{
  "arch": "vit",
  "model": "sound classifier",
  "dataset": "acted Russian speech (Dusha)",
  "train_examples": 26041,
  "gain_aug_db": 10,
  "time_shift_ms": 50,
  "n_mels": 64,
  "hop_length": 320,
  "input": "log_mel",
  "spec_augment": false,
  "win_length": 512,
  "targets": ["emotion"],
  "num_classes": 4,
  "norm": "rmsnorm",
  "norm_position": "pre",
  "activation": "geglu",
  "mlp_ratio": 2,
  "head_dim": 32,
  "fused_qkv": false,
  "bias": "all",
  "qk_norm": false,
  "parallel_block": false,
  "dropout": 0.05,
  "inner_norm": false,
  "patch_size": [64, 4],
  "layers": 12,
  "width": 256,
  "positions": "rope",
  "pooling": "class_token",
  "loss": "cross_entropy",
  "init": "xavier_uniform",
  "residual_init": "none",
  "optimizer": "soap",
  "beta2": 0.99,
  "lr": 0.0018,
  "beta1": 0.95,
  "shampoo_beta": 0.95,
  "eps": 1e-08,
  "precondition_frequency": 20,
  "max_precond_dim": 1536,
  "one_sided": false,
  "adamw_lr_other_params": 0.00081,
  "ema_decay": 0.99,
  "steps": 7600,
  "batch_size": 512,
  "epochs": 149.4,
  "lr_schedule": "linear",
  "final_lr_fraction": 0,
  "warmup_steps": 150,
  "weight_decay": 0.1,
  "adamw_weight_decay_other_params": 0
}
Rows from block 7 of a small sound classifier, named by matrix and row number. Rows with one number belong to one neuron. Each number is 500 + 40 x the weight over its row's rms, rounded and kept within 0 to 999. All counts start at 0. Numbers have three digits each. After the name is the row's rms in percent of the matrix's.
After each neuron's rows are labels from the 100 clips, of 14848, where the neuron reaches its largest size: "top examples" is what is common among them; "loudest" is the band of the loudest frequency at the time of the peak. Only what is clearly more common there than usual is listed. The data: acted Russian speech (Dusha).
# gate: MLP gate (model.blocks.7.mlp.gate.weight, 512x256), inputs 128-255
# fc1: MLP up (model.blocks.7.mlp.fc1.weight, 512x256), inputs 128-255
# fc2: MLP down (model.blocks.7.mlp.fc2.weight, 256x512, transposed), outputs 128-255

gate.256 098:512503463508555540532490516523519535486528463452536484449475432526531528523499477492506494505498440465515468557476348495518509531420479469536432469474459512483537514475520475533537514469509507503468498522533427428456557550541472484529418482476501464497522559530563520447507508521532542501510508459494484494595488488518506504591585538535464572522558506568520535511496442519513490503471
fc1.256 107:515500533508512454500508535492435479446509499486538504520521464430510537440445462486494516509498527573498505541533577513486434565503479537453398555476503465538441509556555574509508498497472507534441473437496562494495499509547552499530510518480483526512515531501482460474515474427534572469607488507480541494549454433457554451521521474558516491452518484481514598486467444453539445505473
fc2.256 106:453495491541536475587507542539539543458563544450537474537529562458479543512504488453529561531490529549451537484541516487454473501493544433520439537565544506486489434607498532447537543498504415438549498525427501538514472510496523477554495500549511450551519522543478517522488505537536490496574493468533504505529476557506509533496490551569474485503505504514506493508562609528494476517533
top examples: emotion: positive
loudest: 250 to 500 Hz

gate.48 091:522539496481504476493479487477504486452499488462475495458470514549515505488530462485548553508551533574463446493525534464461479553554551503491495496544498472562522575420545498459479518522448544499519516542466503453517535463492452511557487519526541456546467491473462540447508517500514530478469474511494423482490479522517535509558425554486525485544552531455515433496474521488499412533543
fc1.48 091:509530533472481496463422532468571523477605525533503535427541473461477520561476543417554581510501518561568481511434580505500463503490483465545496551508524480489532584444560482470497500542503521578486561461495558496477476435477481509534509467528526424484458483445501411460508532483457504497508485543506447478488485550518499490510474562455532529530459494461523494467563545522495530515533
fc2.48 096:461541531526539574545505500536506435571472432476476518568484499471499481494521438532451449515521508526505503578454513468426472587451471532507541434577503510498483505524555544536483563480520449457470569473486513460528466566524388480464536499455480506574478559510502484492564477454529479482537536516419512497470456470512475518538512453510504477455435426454550482560493426512489446497503
top examples: emotion: neutral
loudest: 250 to 500 Hz

gate.27 091:473468456571543542528537547498510554520416484509518519542558512447464518525461529537541511457514452608397533527481488567530533534533485488483472524500491494431525508428576531505530508415476437534501522539546535463465422560527455505469414484486461460561493598496509528488471551491519564513602490552510554462513474487527467525429507536539475491583574486530499518512541575574539469542568
fc1.27 093:525438579536481501474510490464513432560547506484536548502495535563528583499500481508463499597518510486580518476545522511521475494545452494512546468503415506526495515443536536472503449533519552463506493454440501531463569470417491504498489468420515523526487544447458515503505508442492508436455454516493529494514586518468499465485477509506566515438414485551508508494464451517481449517489
fc2.27 093:520523506513500450475550475507471543534523529549483518550477438483501526485480552539382533556450509505475379436435542535468523534481612446611534493541477512464491506537434437471524502496549537506494475521535530548541480542513451471459428492617572490566492460459500547518461480554472515509420518519492467577533448544524497453465497560500601493500484462575516531556487519463507457511474
top examples: emotion: positive
loudest: 250 to 500 Hz

gate.159 096:483493443481506393490522443545537443437510487492515569490514497552533500429488533396526476472416511528552376460461484465486454570504547476474491538459524512489556417524533515495581543483441459521549517481493521504582513470516482475501486488561502488429557529547503511545506468489479529474475465509431549541503506524514415530514513458518455370493490523505531545475566512498504537513483
fc1.159 101:530483577509417466485550466506429481515527474470446442534520534507542491451446468496476540563427519449491471451483487537547437440507556512454477485505548532396431546486518512514470554445482508520529519476544501537482499491447549391538485487470548515498496478504537431567447477510508455519520581437534478539507506476452463468526488550496403475441456493517531475573492423461504534542484
fc2.159 098:549544463502557510475524475548539490468503542482434502505514449548561437473466480428493485496469603479409459495487551495522511451582502467502526434512530477517471422528497468554506511513547423532489496491538460471538495526416567468441499510416525509542474411510458487487545504478503425519540436488517489566491463623496621445480464503491472494513522506451465495535470486500479426454511
top examples: emotion: sad
loudest: 250 to 500 Hz

gate.244 103:480505524455477494532517429554507459496571475541532514453540485514540494558520574515476447463445461456428516533549447476549542493530489524589567515474483521491477449450463535520530489495493526542509525457501538533555555534453493502474492535538530506567490561482422516393482546592537529523487520539523529476410426491519387489437519522522565489441548498524474515479482549576542508507464
fc1.244 104:484443482443533448480506421542475524360506495500505514486510486433514507464485541456400440481483465441519529498447456517481531514485541482486503499487482480517573493428466473519472524482567474467473513520450508431461547499498561473460456523520489452555440494471461494496479502539536551586486467503467560489494449508492487495502563484489487480465550458490490465509475581535520427508448
fc2.244 102:527509508468507535565533474515511503464522471447551520508528581486539496491483540485479550488494465563486488470541567521500464507510522512534455465505486520500488480598481511384544521541550494477472480503528520513475558434478537526476461490420515504530468488567501494468511446473495450436598527537455505553522475515438502436536443468478492587485566399497449431509562477509524463470466
top examples: emotion: sad
loudest: 500 to 1000 Hz

gate.137 097:500476506463443553442523544530531507512550526479452541477494500515507551497457481518515481517503515536540477495495488550491460531526557487479593540497535527495498523481526481489507535476484452490479512495475495458473432558503535486596507504458544485550508493506485498465536507565578490410538443526513512478477447510474554504546456549541491547458577495467541517523524439499524468522505
fc1.137 095:491541483444484457521512492461490495429497591477460477500550481514561543542477459491534481513505547527449414573494470505535477482465593503568456529454592510501535501465569543569449564526501443506490505498519521538506512533480512519493451475452504514466546431547501411491585556522505574470463549498512445503418536503456540441535508496495516442562469467427517487543519481475428533527521
fc2.137 103:519570488509475549416585523456500484549558479368431479497507498496543517538536481535646470549458487494461502515548451472482468502484453499521528463517474501463477528595493505477536471504460457510543516499518458537531443481582498523500538548450471492499481515404470492527566503576492469509605489502513455438547489440449460597434541485531424487481496486436484520507589526473514520447492
top examples: emotion: angry
loudest: 500 to 1000 Hz

gate.428 090:444502444465537579506499520460546478519474468477483479465512473500527522471544500501486495488511485485506560546464512562467448516516539478500450491497463561578500512495513463542523501475550457515467483422465432491506525452468486502523473527579491469587544453506524499499511498563504546430512569472518574462552527500456500638537518544499494488457527546453510539528509476506467500472517
fc1.428 094:584485539463454482494497584513447522519555498531526467445509528523498457499473514516519467509479516568497479509527534562490542510467539470486472502431574525590546506493464528478473514606493541548497592454465526496515540557432414480435460485535510535471510532497409584539487484571553520530546397458557493536517465539499498437484518527473532453497473477503519470525524521559506603478498
fc2.428 093:491550504475547528437471518437474499548497451480492537488506569480504411521448444459447468481526494538504525430427473489493523448528471483592496476527427481493534488607443541447509487517481454534497498525479534488491482523461521517527476528554513505544536451533516482466452531527532482582528450525447469481493462477492401483553537473446485558526540489455516474499545484459448519556571
top examples: emotion: neutral
loudest: 250 to 500 Hz

gate.170 101:453535527535547520453516495526472566543494485498550525416513477385418507514556466472461516531539473475494520572446443494484485542484456513466523505528454472484491496504547408448501553481514551518445495544513483505552493517493545529458471452491547491555548525503493495495534581520517554492456560465495537515521545521548561431512497504577459486453526495460511528490420520522523484473503
fc1.170 096:486505515511443513477467446493549507507543451530528481497431507420443554463487513470452531502489425458489505454560541513468459522525469535497461477513449483496575513478495476485571456534505512502510519514480400555576486459525553536512469533494558539562541562478477556569573544485526519519463481516528473513508481494511451501504475469494485507518497496443540477479414532495450452497475
fc2.170 097:431476535517490478493497532502492478494606574553497524546493475501528517512557523403452501535527535574517539519514541576503529446482497547536532490402476523483482544525514534518513499549483526472539533426474456497505551478507496439611462563502472478536546480502528443494510456552465456590524584465539465476517440479494576579545546556477510596494515509542533506509540478477513467470474
top examples: emotion: angry
loudest: 4000 to 8000 Hz

gate.350 085:493574501515498472587461546484513482489522539508535543486545437525487494441433603528489514552506529530501518387554545462443495410548502459515440580491508528540446479494490473511510500483486530485509504514491484448489536556539592463451497484506517528513608471472508520586479423505513433529448505509548527455451441527519521538547502475525467498550508493513539427518486463500553470414538
fc1.350 086:466532570496491473482534508516472525393415456439509496466476451543543443502546573509462462515498497517543467434519546523477460501511487527462497519462552510484487498548497460502554477480475504439438464496529468517483489510490552568471517435632562505502514478422518526547495485503459508443517480437517532522474490476519522492484568531535446588495502536440501513436496431437459538454494
fc2.350 084:474476590521514487444464492531492525470556467458517496495597450466524453487479517534542501479474520491530480512490492489524459479507499434445425580556509425497479492408470514483434475448538485549458586513566475473530492515512529452517534492534526533503456556503526434482481517473577500547463586543488537438554525524500452522464440428469412551492476533497502510514558576505533514522427
top examples: emotion: angry
loudest: 250 to 500 Hz

gate.342 094:533454538527534482472507495544518475439546467510514542534496461476431427562493482509546529501523466578525480395502458451509490476435573482483486448541509591580537494467522460578545473474467512467555466546525455518493542525457529493514497471483477453508527481526537442547482486483562537493577457422462519520537514468521465490520545508502552558566576547456484504464486540420493532534477
fc1.342 093:513563503512487551497501519463551472454476562575481407523479485569502509496514522487473435510513496559524458510465458458475463533548463585549475526540454490500416494499459455458471420533457494508506559489455508565508482493582467488483470534533534572532468520470497457512495550517506520520514487517516445490567533487455474463561533438521424424413426475511557539547425495515477530432488
fc2.342 100:468511483564546414454542545559508496512459467536516487514475503445493476495546557571572543479573483542463484501504492455550433509501602509478456587500464496452514500495507529472451573502491455538518383539460515542523525503465487538529488517459463522588471453554489487379482494567531481565401452557408408570519510511558536521489494466477476543505520488442462514474502543444449525571504
top examples: emotion: angry
loudest: 4000 to 8000 Hz

gate.416 089:491471499567467461543515497417524569563493564465427482431528527440534541469507590476456475488499436512531475514508486498503505475463537491486522477499497588435520510425482443583481499468538525581457491497563482536503544549603445495510535567451527489470520467469526490557602505484510508533488476543504488520524497527445489471567468491536504496563490462553467495484475515503418458512471
fc1.416 092:541522515525512549493483508512552481503491513490493527522488525518570485499555458546531521543485531540482450461525491529525438531538514540472451552478504439483447537503520516472549449462556517510471556591435531547428526529544477468579545466467515468581499547467403535466506589503543456476485467450522546539521507481564569438473469515450492575460521481499482444566471518489551478521483
fc2.416 092:467472508474498525499532481426554512424445517506450461470489497491497564511477481525507554466482504462454498589433396469503468468509504492510511444592516472446500465517527507561524464493474574537488488501468490390550437560486480489528453500467598489600537545488484511453492567533490459462539545545519479495501384499467442462434513513571497537466495482467474541479488530507463527522408
top examples: emotion: positive
loudest: 250 to 500 Hz

gate.303 092:509458513471455424494487425535419487503521549507548452490460528494496476480556418524481479450535488540449562430498500478517420509476514439548451499502548568482519479550425503497526483500514497455494466546502473516496497500527454500537474476565550550622551518487453449486519520460544540524510468460459542552493540517541481501475446533485513484532550520470470499473491566517500553438524
fc1.303 098:514460423454487517465528598564546436531418480525466554520577482483545526488519491503526489487486461546551512489544463502477520516491474508451556529472461486434494533514495533505503566463495566487502497486533506448470478457504505564519481510518482440533533432476519472469559557563430462429497579474454480422551552473515511536471480508445469514489428534484513500521476555490420532366543
fc2.303 102:436578448464520505548543535459546458485472475478467493462393470545585479541518443526489475405564489501470474510513469445459438497519533486490545475456511567440455505518519473490518492525462477509398447503492498488511486516503517525534524510557497552450556491524556510488531541463473517538578502583453462494562473546470457459488504473494533463570499500535534559489470537433427513598510
top examples: emotion: angry
loudest: 500 to 1000 Hz