config.toml
model = "sound classifier"
dataset = "acted Russian speech (Dusha)"
train_examples = 26041
gain_aug_db = 10
time_shift_ms = 50
n_mels = 64
hop_length = 320
input = "log_mel"
spec_augment = false
win_length = 512
targets = ["emotion"]
num_classes = 4
arch = "vit"
norm = "rmsnorm"
norm_position = "pre"
activation = "geglu"
mlp_ratio = 2
head_dim = 32
fused_qkv = false
bias = "all"
qk_norm = false
parallel_block = false
dropout = 0.05
inner_norm = false
patch_size = [64, 4]
layers = 12
width = 256
positions = "rope"
pooling = "class_token"
loss = "cross_entropy"
init = "xavier_uniform"
residual_init = "none"
optimizer = "soap"
beta2 = 0.99
lr = 0.0018
beta1 = 0.95
shampoo_beta = 0.95
eps = 1e-08
precondition_frequency = 20
max_precond_dim = 1536
one_sided = false
adamw_lr_other_params = 0.00081
ema_decay = 0.99
steps = 7600
batch_size = 512
epochs = 149.4
lr_schedule = "linear"
final_lr_fraction = 0
warmup_steps = 150
weight_decay = 0.1
adamw_weight_decay_other_params = 0
Rows from block 9 of a small sound classifier, named by matrix and row number. Rows with one number belong to one neuron. Each number is 500 + 40 x the weight over its row's rms, rounded and kept within 0 to 999. All counts start at 0. Numbers have three digits each.
After each neuron's rows are labels from the 100 clips, of 14848, where the neuron reaches its largest size: "loudest band" is the band of the loudest frequency at the time of the peak. Only what is clearly more common there than usual is listed. The data: acted Russian speech (Dusha).
# gate: MLP gate (model.blocks.9.mlp.gate.weight, 512x256), inputs 128-255
# fc1: MLP up (model.blocks.9.mlp.fc1.weight, 512x256), inputs 128-255
# fc2: MLP down (model.blocks.9.mlp.fc2.weight, 256x512, transposed), outputs 128-255

gate.167:473459491500501488540545450525514564475534460541506540455512518463450553562391488558532467519533442570478541512522501474517496466530537497494426511544490507462456578561533463489566509413499511574488492521515517544501504526453463472476471542466472451511506463451504492521588547509495458555461468536511473392475460430552477509498483434479493591527559493460441523512485423478591525567546
fc1.167:496542441516495531476446528435486496530508556491519486514513488513469467499617545465483503520485501433452484455512517485481553524546551501431530455499471567576543425475490522456503465530600534510519456485516515562496541498585450573465463478537482468488489476524559554532447502548478480536440521479486467541552479511527513517519520494518526500482469463512552595482523508478474478435452
fc2.167:421527528458448577569459486516454498435399505512485553497491509531482511518434493544469527546483458574503482451480416534461499442440478454455497565510535481481464518482487507537450537530462594474481463508523510589614536475501487444575470526453536525542493411472527537473547543469466505544499551445528461478490534512529516508572487453416544480494466463479462500507463430519482521547478
loudest band: 2000 to 4000 Hz

gate.414:477507487552406474514460487470494622503538466425507417529462509505506501490433540480539525445557542488489488569464472528481516505449438572485470570465441526498472494403539472506512503477496444464490512545525536518519527476479545516459501548473572461534440524555496465506535520448537471489501525458406470510479498478545494432486535415532517516432450484477514519525563600420570490495486
fc1.414:493465501513538429534459523469483545509499495452463541541459512502568530546563446522530457468472482547479496567542559483521488484506452470549558479463550484467462511499521451478500533523539520522584462553505467588583513491437570476531519482564491459529512541523492560545566556493460532536501499524475552468483525457564494444531501561512491467479500521537552471516497512548489499632491
fc2.414:477468504471500496511526517458509437500446481505523521490462402532455503469525525442519522522509463553510424529537457452461450494547531485535528477460489489464433571494425505448508485469461562524498523506529485525519515512456540478490522534468419493491476487455468462549472433433514539459490449522503536489455507542467505539451494526452556414465521502486496529573555404489462488480433
loudest band: 2000 to 4000 Hz

gate.468:478490531434491464510501471479482457494524500506575505529504534433526498478535479497547532454529470428499405474441509453492468457502469479450566510430480500535442539487539468553523460516547493543438543476573598460519513544511452446492461479539465540479516516511508529542468591495507412567484478563523544505534504504462486520403460471462499410459506467432524460439514494477497560419492
fc1.468:537540495456444489532457496536558488545550492470482415457494561513539524460511462507469529494502478478519387525518561577509477482486451506493452451595567517509481503532544446471517486495519526529518526512438504494472507492501495432445475525512419452591522569509478448466545526436585476471497501461526507469518550506575445488560431578486479467470508487423477499549496495539476431461527
fc2.468:470450461469460460506482490534519492480466486496539467496495561460512463506554555507501496467521503454475517468461483521504491466546543514464492438584490510578567461521441535489551491477521502513487484560542583504450473563522522483513480500527508517478533475486505468467513444490496481551517569482518537582556441451425457497419446458459424501532511501499540523503559482514468560441471
loudest band: 4000 to 8000 Hz

gate.76:556542533441566463475443525471459502460481436502543471454487445538526545480452551498497513488463496486569402468433502545484568519507590512491502498526557496482538464506499460461488495509485420523478526500487537526464564455575494519449505487551502485504461509484456451490472494524492501508449514489431512592497476538539478479394476520440526483531507520525484451483597481468517515485567
fc1.76:547556495471560510409500529523504496536429453529443491528502509462506469517493505496524504488442469463553415424433510515532568513571554536449478484577533446502456501540582432532462497556451490593495491507483517488497599483569485509453493478510617517466496526486496475521484541468522486425504480515477498573458482418573518473491512474470509489472404509569440480477510479441529509542556
fc2.76:556493492499458478437527399480475503513480525492499540449485457509557577524501500459510471470590508535467484573527511452465523496511545554477459482486481467503455466551472467482434528589492528497567454475459458498534495437539529498513531539546456551448526455406442473530502481503517538515543444483509483561501525502445504490546527451432491472533534549456535459477455468611465490512438
loudest band: 4000 to 8000 Hz

gate.392:518411484418517527491551434549538470466480482534508464499517516492493506501470484500481572486487468509558459615571518525518509499432547492555524521489456472491484503468494419527499550516495474494479444486502522550550513512461465504519445477419532534553503529506529434565593510482566481494497515501462485444484493443537470519494506414507489548481483455484469477489489454505513469502548
fc1.392:446422485554557549441515473601525486463458464535537524501511443504550547516492445439490476464535472518550418510574485547496425511450547485479527508489529468481543521495510529532508511498503459510450504535560442506526551480442502542542458478493463482478491548506495473479549473590496498572508445582542545479471489555559469510438380492487471485425490419573443482501484377506525524495445
fc2.392:548456464498514511441539516514521412517570516510461402498530485506554524524446450450456551556494486487516546510479517549460486410499499515509526514508455556529490498531540462537540482526481510520521456486513490509503502440528490457479529560520486450512505498606471564525485456461456461459526519561515467616473493548452528495496537502446506482506523506482564464416527533543502453490498
loudest band: 2000 to 4000 Hz; 4000 to 8000 Hz

gate.323:588456503564521517524501506537487471537441561540448560446574531515466487502449576436536564451565431551471507441464453473483488528479515462547511529466469486550510472522536482504496528498539525481442551476465523517552448519470486574497490518539460461500471537511446462567466514594554538534515495523502505510490460502521515448462452544447483532470500437480599521440473515466480642487532
fc1.323:468500464497502511529536474546535544473498484472493495567509515524490533566497439575505528491474567518462469488533527575600503505508492482495477481516520556429523576477463511515564508537508421479495538438470386496522528549484456482472508442484439580510536402491529535442521495460430425450540519484505472476566529445515545474434552517547506429482489537522477509433496501517491418487500
fc2.323:525538505456481451520492501491468479514456501540499472479485463482454535405550498431445478494441442521541556464375456482488445496515454473531507423543493457521520521511481463569461484500495500552484470525482487551473454513527517517509521442531534484483503499490439442550545516490526517498457388475461555408510465515507528498500443468536553496507533470565473511450540496450486468466500
loudest band: 250 to 500 Hz

gate.79:498533523444490471515556467532519458541528434527495436455520504573514536452464495548511514559510472488494436483513505472431528446549486601499485532560556485486481499502459474497482455591503543541493595543608428526569494388482514543417477494430537452483500513452446475538558534494496472538458490549482464552519390491457479447408562509489537459494577507482458515460533482531553556474455
fc1.79:468479427525523554470526517441505478559470530459474535464488520424576509541586504534542443499508534517530539539489503575486465514583515422494495523497480510523464510567511551520491560429533469477526456474456533510411513570538536522524555439473466545521527523521453507488489519484458489442529471496466490469498467448505469534543436509542495493495443568505503469515480540469485423538478
fc2.79:465444514457546491573538484535477491484517563535405534528509522609477530507482511520498423460493446510560522475536503478525483505561466546546512529514468551458545524496447533438444512415461495496483452480458519513496482547577533524522486459449573439488511530551470507509501524496449475530578595506450446427542469468567433414549515452497500561512494487513486504504619565463457455499492
loudest band: 4000 to 8000 Hz

gate.45:491487561533508540479503524579586514436496506526445565510519420465453469525493486539523535563461485556465550478507502515482432488498478492524500451486438445484534504486525494485510441552525528538489504523514501441535538579550571452540490544518489529487485456487457489479513484501528525540450484456521538454499477464501527555484451569436460484462506430495542495482547469589515486513496
fc1.45:448525560463508530494515519505508474488533528445499543510492433429512526523454457464496528485548476509473468527497505506428438509588549546501557454483443502511512468470557439511514473529474586555490516538549498432556550522503521490502419554411418534423472503524477453445441563498526493553472530463547450489492470586488493571494462537489515493520503509428606495473522484571448442512470
fc2.45:449547529461520519445559523483468532495529504434498493548513493525596503478535483519496522553516490595507557524508466437468533473491456488381509489441416510545512561466549527482477503457535544508542556461415497513522479512581488581520474474452494514499508528496484482485511548522503484495534552484485515444485453457455525497467509507461489570438511499411498465544522411515484482465529
loudest band: 250 to 500 Hz; 500 to 1000 Hz

gate.462:483472559539488488539482491527498501504559520509487463434504487567478464522459500530541538573545429498507509520498482520510535496512470429474493491555477456527553505501474494481475457572518547518499470452565482492518456481580495447505526499470493512594607499498489504538520490475458502583493438450525514465492526528503538508472572500502497557503475446442455522493494464523470482510502
fc1.462:539465520548496479536470461591440475509518545435532443455495600521494449517425494501532508498451487430552458433523474521490557467500414463420529488486494445495546472463476517472467475535504516508542452447511541488515521532569490506486550566517408582502585460551497463463550517443426505552546520488496500501459461478564356571458522524473511535492512427488475457480461471517546499528454
fc2.462:500539481506441399405524454500560554436490472575465546540520470453485503513525505481542443478444465518556508516516534529502491503486543496569550570530495532384477490491516427495519463541492543569539515470506480516517506542513481458516469481557442614442513511506581416543531465503509556506565517510554476552476517519499573417483463462447567517506479443495541516490509465501532508472541
loudest band: 4000 to 8000 Hz

gate.327:516527552544546544471463603486485382453456488534520517463583467531511440491567486489511497455502505530434447421499578570500522528488497480465485484582508410496551418412564549489472506554540495478556487496510464519492526489500484534435481504553469478523547507461521458577526407462429505453467505556478482496523480476535447417490498430495561594528517509452555452554514460528453527537522
fc1.327:457543443541496499502572420503566477529563500430502554534488501491544510462449509495464465511455462536496535466586467446514421471561452463492588528464479493447419518505501484480550512483626486496467500495450478482456563520497476444510483490495529516501493560458543431459474502512500508519454438458462487472493486461383500502524466478501495561509520491524518475562527534581557435467532
fc2.327:429540469462478464480457529500481404518514543448511541550452522479556503508552485549453514549537489530473435495508470548479459529538464525472513488575514530485555519452507505540512519481442514546463538489428412485516458433492510474518500484457529407404427476506510500549452561471544467489509438472540440497478544494518423457482511458536547437474462559496509471562532471541402476500513
loudest band: 4000 to 8000 Hz

gate.284:472543524534455542428517508383467497487501502426482448469538449450481420541540552447535542549443488591484506554460519541445525503476478477502496484605482540492515514465465480497559538516549529536501451508549517567456490530574537599488471533515433508543522494485531463479466418509536558395472542479521488483425473489549476496511447469531483544533503461440440493505481482527475531475511
fc1.284:519461495478541543543490419547450461471562516469474447564503456465519470467497510456466491482452482561438512490474493518484455499557486538486490519460545504510544524489544484550494453472504522468459499540469462512595443533465466480513407562488461584535491473551535556400430432488479497468454539467555546486452559475567513481473514527480469521539535480517443523502523472493499494425487
fc2.284:508511500535478446492551593512532544506577499462469523522497459500567426537454568512504531536458562459522577499488464473552548495514498568491541450552458544421550549546491436413496464562506497528473449499533439546456528485428546453511523514482560460460511492552529571479567494505475472486513532492521515467540482537504472460430509550524460499486504513536440422552447447549520497454524
loudest band: 250 to 500 Hz; 500 to 1000 Hz

gate.39:520458457547557586499487541536519412450502512512429454508499543477516487566474494536551464523562469486431502454473483455403481500461483459474499519499518493501488521522485565514546470515550443473564481491583573568481553520484450493465541591510477461457481498479538481456537419508542523438464552415561482499463504488517556507538550596525521469382494429394508510528463452459523493546502
fc1.39:504509430515488467467451524512448405476523496548432474495464508486510465478462516380532528413526487426418560523438529482525503465498532473462543520520483524503462494503527491450510509539547426489496476543552497515494514539541445462439458494557526493493483491546531494497481507469504528480426523528511454465501488453390457517458523611510554484436436533464391517481458537438504486528544
fc2.39:544549466536561483474466432545522480487524482559449553546487532451518560507397478473516522515509523469492537579522472524535525520456434543462538391472514449484484475476468424477524531499475549530479494566547451474561504556513505540593493516481541477471495486477468456478586471462487512486489456527451589489500461567449482488486584488484479478519524490453552496484517553491434550459439
loudest band: 250 to 500 Hz; 500 to 1000 Hz

gate.346:527522554574394554521465512534510565453525478515564508488487554579466551465512508512469552451536480463500496444472439476527550482525517435545464521486490542480555457482544536451501490584481441530477462452529520486546505495458585571492494503493558495506533511471499492515521503516511488453427527464518499426526502459442519429527589415528486437508568431462477407518491556480518460531536
fc1.346:461560536524520434532494448467550520454497480472504480535503481519533504512546456515501500509498470469485479450490454551523530473501526459523507405506515505446567468480573503440532521558503534500519493519486510520467433499455493557537510552538486501518510511428510490459491510554465559517491452480550438435527484529562451471528549456452461434553593486449468427551482426485486536559572
fc2.346:509543461513503510520539492479554503496456506470427473464415476513522481585534541459461531513444564489525534511474541503441506440533472569520438462526487479546449477492477561487515465489513463435489552511492516468365412474559511516450467499536465450545467503546520491456482473434430464534472532483533533458497434563521429478496521572530502432472490571501481461528527567487413462481384
loudest band: 500 to 1000 Hz

gate.107:511440502480468427465489492516515611531489526529537489578457485469472460455513518443532463453484556477493421448583522503569370481470461508494480494517542492541482526488456470465446517405554534483526561482468560455584520541543577463516477533439478590491509499511521544462476481514552527485486491502488447453504505438577526471503538502501539493530483446514480520455502520536518530606513
fc1.107:521516488518486563572496556515496469454436486493509509469472512525575450449468491462466526566423450493504554560479518554551532536470546475538502546492441412437541506413511529559493504517482457568483453522492493498473445464460399467463510498505514456550449536564499474478467493527439468490497538491508604508450461499457531487534450563472467583482510554479528457587514557527483480440446
fc2.107:508523549451519521515532489485509497500537529515521486449545499566500487526532448442487501561561492487558480503496489556475427510463573514510480501567426539532523569493509500537528433491462508567518423517498501557530509499517475477474399513392489498498511532462431466474467495516506411478510548453491541551433498616535586444498586545515542490541549465469476541512481571469375474475463
loudest band: 500 to 1000 Hz

gate.454:554489499428554529434539497514474445508436482500482557408554541548523457526480556575491506485519535555462562526564481477421460556490534539552473521465499453493482508418537467517430482524510474505507491527457479523495530501419454460442451498482562476532472439521552481454466555539512547494454526459492589499489477524453509505493490514450526459579512517489478540521547463437493504471529
fc1.454:520517459530508462526467480462597538469494558465525591471448492459493562501567474498550504472469498495493526440526585571522579499485434450471471429420508486491471442523506555447410479488444504485445424448413539497459549460499491543520465521504507604542533489470484479500473474438555482529470477460473471550562496485567540416510472501476536589451501487496521498518456450509486545544513
fc2.454:435488477566576547521486498509513433505537535451441516520501515529466462445539515494496532538481440522494495506527447561479462470520542531520519499525503537466532504487453490530517442469482484492455493582518469463482498594519498472461513444432482545534484472525518467490518535552483505447468467547489545495478584474515501498546498479437516532482511517494502536379435486512450428502448
loudest band: 1000 to 2000 Hz; 500 to 1000 Hz

gate.197:502483442511498461476467525528505507506518517437445424472452486498383528511549508542516489538487462501495498541545539440477453513545562451477501476528486491527476565532512447566538517513514532413485459439436491416490489482408447548418489408545528414488527514519455488520561508460565493497485445429495473451473443449501470429493409450513534408473472488503500505561416461520512481486432
fc1.197:468425436528484447505454459494469517576513499529565537471400495494569558478491509536491481581507531507530521565499499495528545547567586562502520492454557521470486527523507506582445441559479557482517461526482534558417577457483506493530510488440516447580498534490544457507530468554528546482473549546456522534544542486594532400506468462509522482456496472487572537471470434490462418501525
fc2.197:540527514553526469565427517603521495537465470578525480513493499490428469584553465471518498554553542522499404491530512503507489531448470482483437567561532499501447479566527435520551517427466504498537444533450569487507520566435443505540522457477531452495527514460418469499538532502472499522496509558509518459472482489587462592457471493549375474544500488506540480467476418452527499571445
loudest band: 4000 to 8000 Hz

gate.22:573440496478490534485489495518482464466483496532541565513554561473511495561407495522573450446570518464500471464530527442444496478560490500489512468485429396510559482504529515546535545511501496447402575521480438503487521509482560515508548392504468478521560506509478578535539472523546545523528445408470441468491515529543472562499537515447544462508552508518452494423513453531472456524553
fc1.22:494507530526501502536580485493526514480491513426586489483534502420452489542492497531445553544506458470548493502551548480453570465546498486554573455535454454522500483555494477568509534505512446514529581514478462491530497463483564461508445505457517442516470514501473533528538505478501519468436504525496536429504498484455454485432555448498532496495477517567516433498501406472420517467480
fc2.22:477516447510484499459487500579473540511592484551453470431490496477496533533493541503565484514497469511508471463519430477537559518426537589507592467509429454531459461479547511555487501494524559501529453532498540507562467464478450513479539522532512490513450598466498506474447479441512473504488499473553521577578461508516502516405475498513561475502483463460499507520491515459539517540471
loudest band: 500 to 1000 Hz

gate.62:523511448439514447481520529517447574553520529530540509471459488522445461505541476440463496504512511517526423502480546525498460560495453459544588471440487509431512557472522562529496431453502499518455422484496423515590588503458470439501512534473480473423491460535554516452488495595506480446452539583456516514519527468536509458525540514501515485478483556518493538426505487495507390584412
fc1.62:451542452523464480440561523536523507587508542456525565382573564477509531465510494517575463581469462492534537504554470464575427516593513526435478479509457541567474446489434444532504440489516497515487505466549471452502514409497399512522466491552519559577497508513550400445488515484500503497433478564506512489519441554488427482494535520533474533476488522454541484464465495499485576464412
fc2.62:530429513500552532472483478537527536473483493515543465449552433518537496464543478435490492549499544477505505528524538511498492480568472462467527410536471463453514533445533489495540469469451541511469536499549451513508525471554481535485510469432569472554418509470525524527503496458489490475533459489442535474427531469491449477475511494481500553546448456476500579429537514473486438499509
loudest band: 1000 to 2000 Hz; 500 to 1000 Hz

gate.186:510526408502568439496480565517502568529477426462490518456542554461535513465477532547526478560516516463461554510534510532530523530517465420474473487532507521552470434445512505544564586482542446467495517535513573465548543567488465462491528550523465494542474521429533499542414459497448581494479444598584533576506444469454492468485419532500507500537526527502517412501481501458498527464529
fc1.186:464541427455523415461518456476500478520516502464588479515477452508467506483490464444539438475442530525453522485517531501573552535473526554529522453518531444505494552463485477433584585436515531524547497487500526515480463495460497546525452549519539551547487509503431444499434537480472511537503426554466491573460549504480568549500512521447497525465510529486510503528489534529496596587511
fc2.186:582493490483538523503498477419481586541450489477545539463477496490468513489505522409472528531512519492503509472472530494528493518518477506536500528422547538429463523576497505494582501525525511510545463486408445481498563493426492505444492485474519530529552494410530542484538454495549466518480538502536496479496513504535564463477495472495468533509475484521509474464508472471512417439467
loudest band: 4000 to 8000 Hz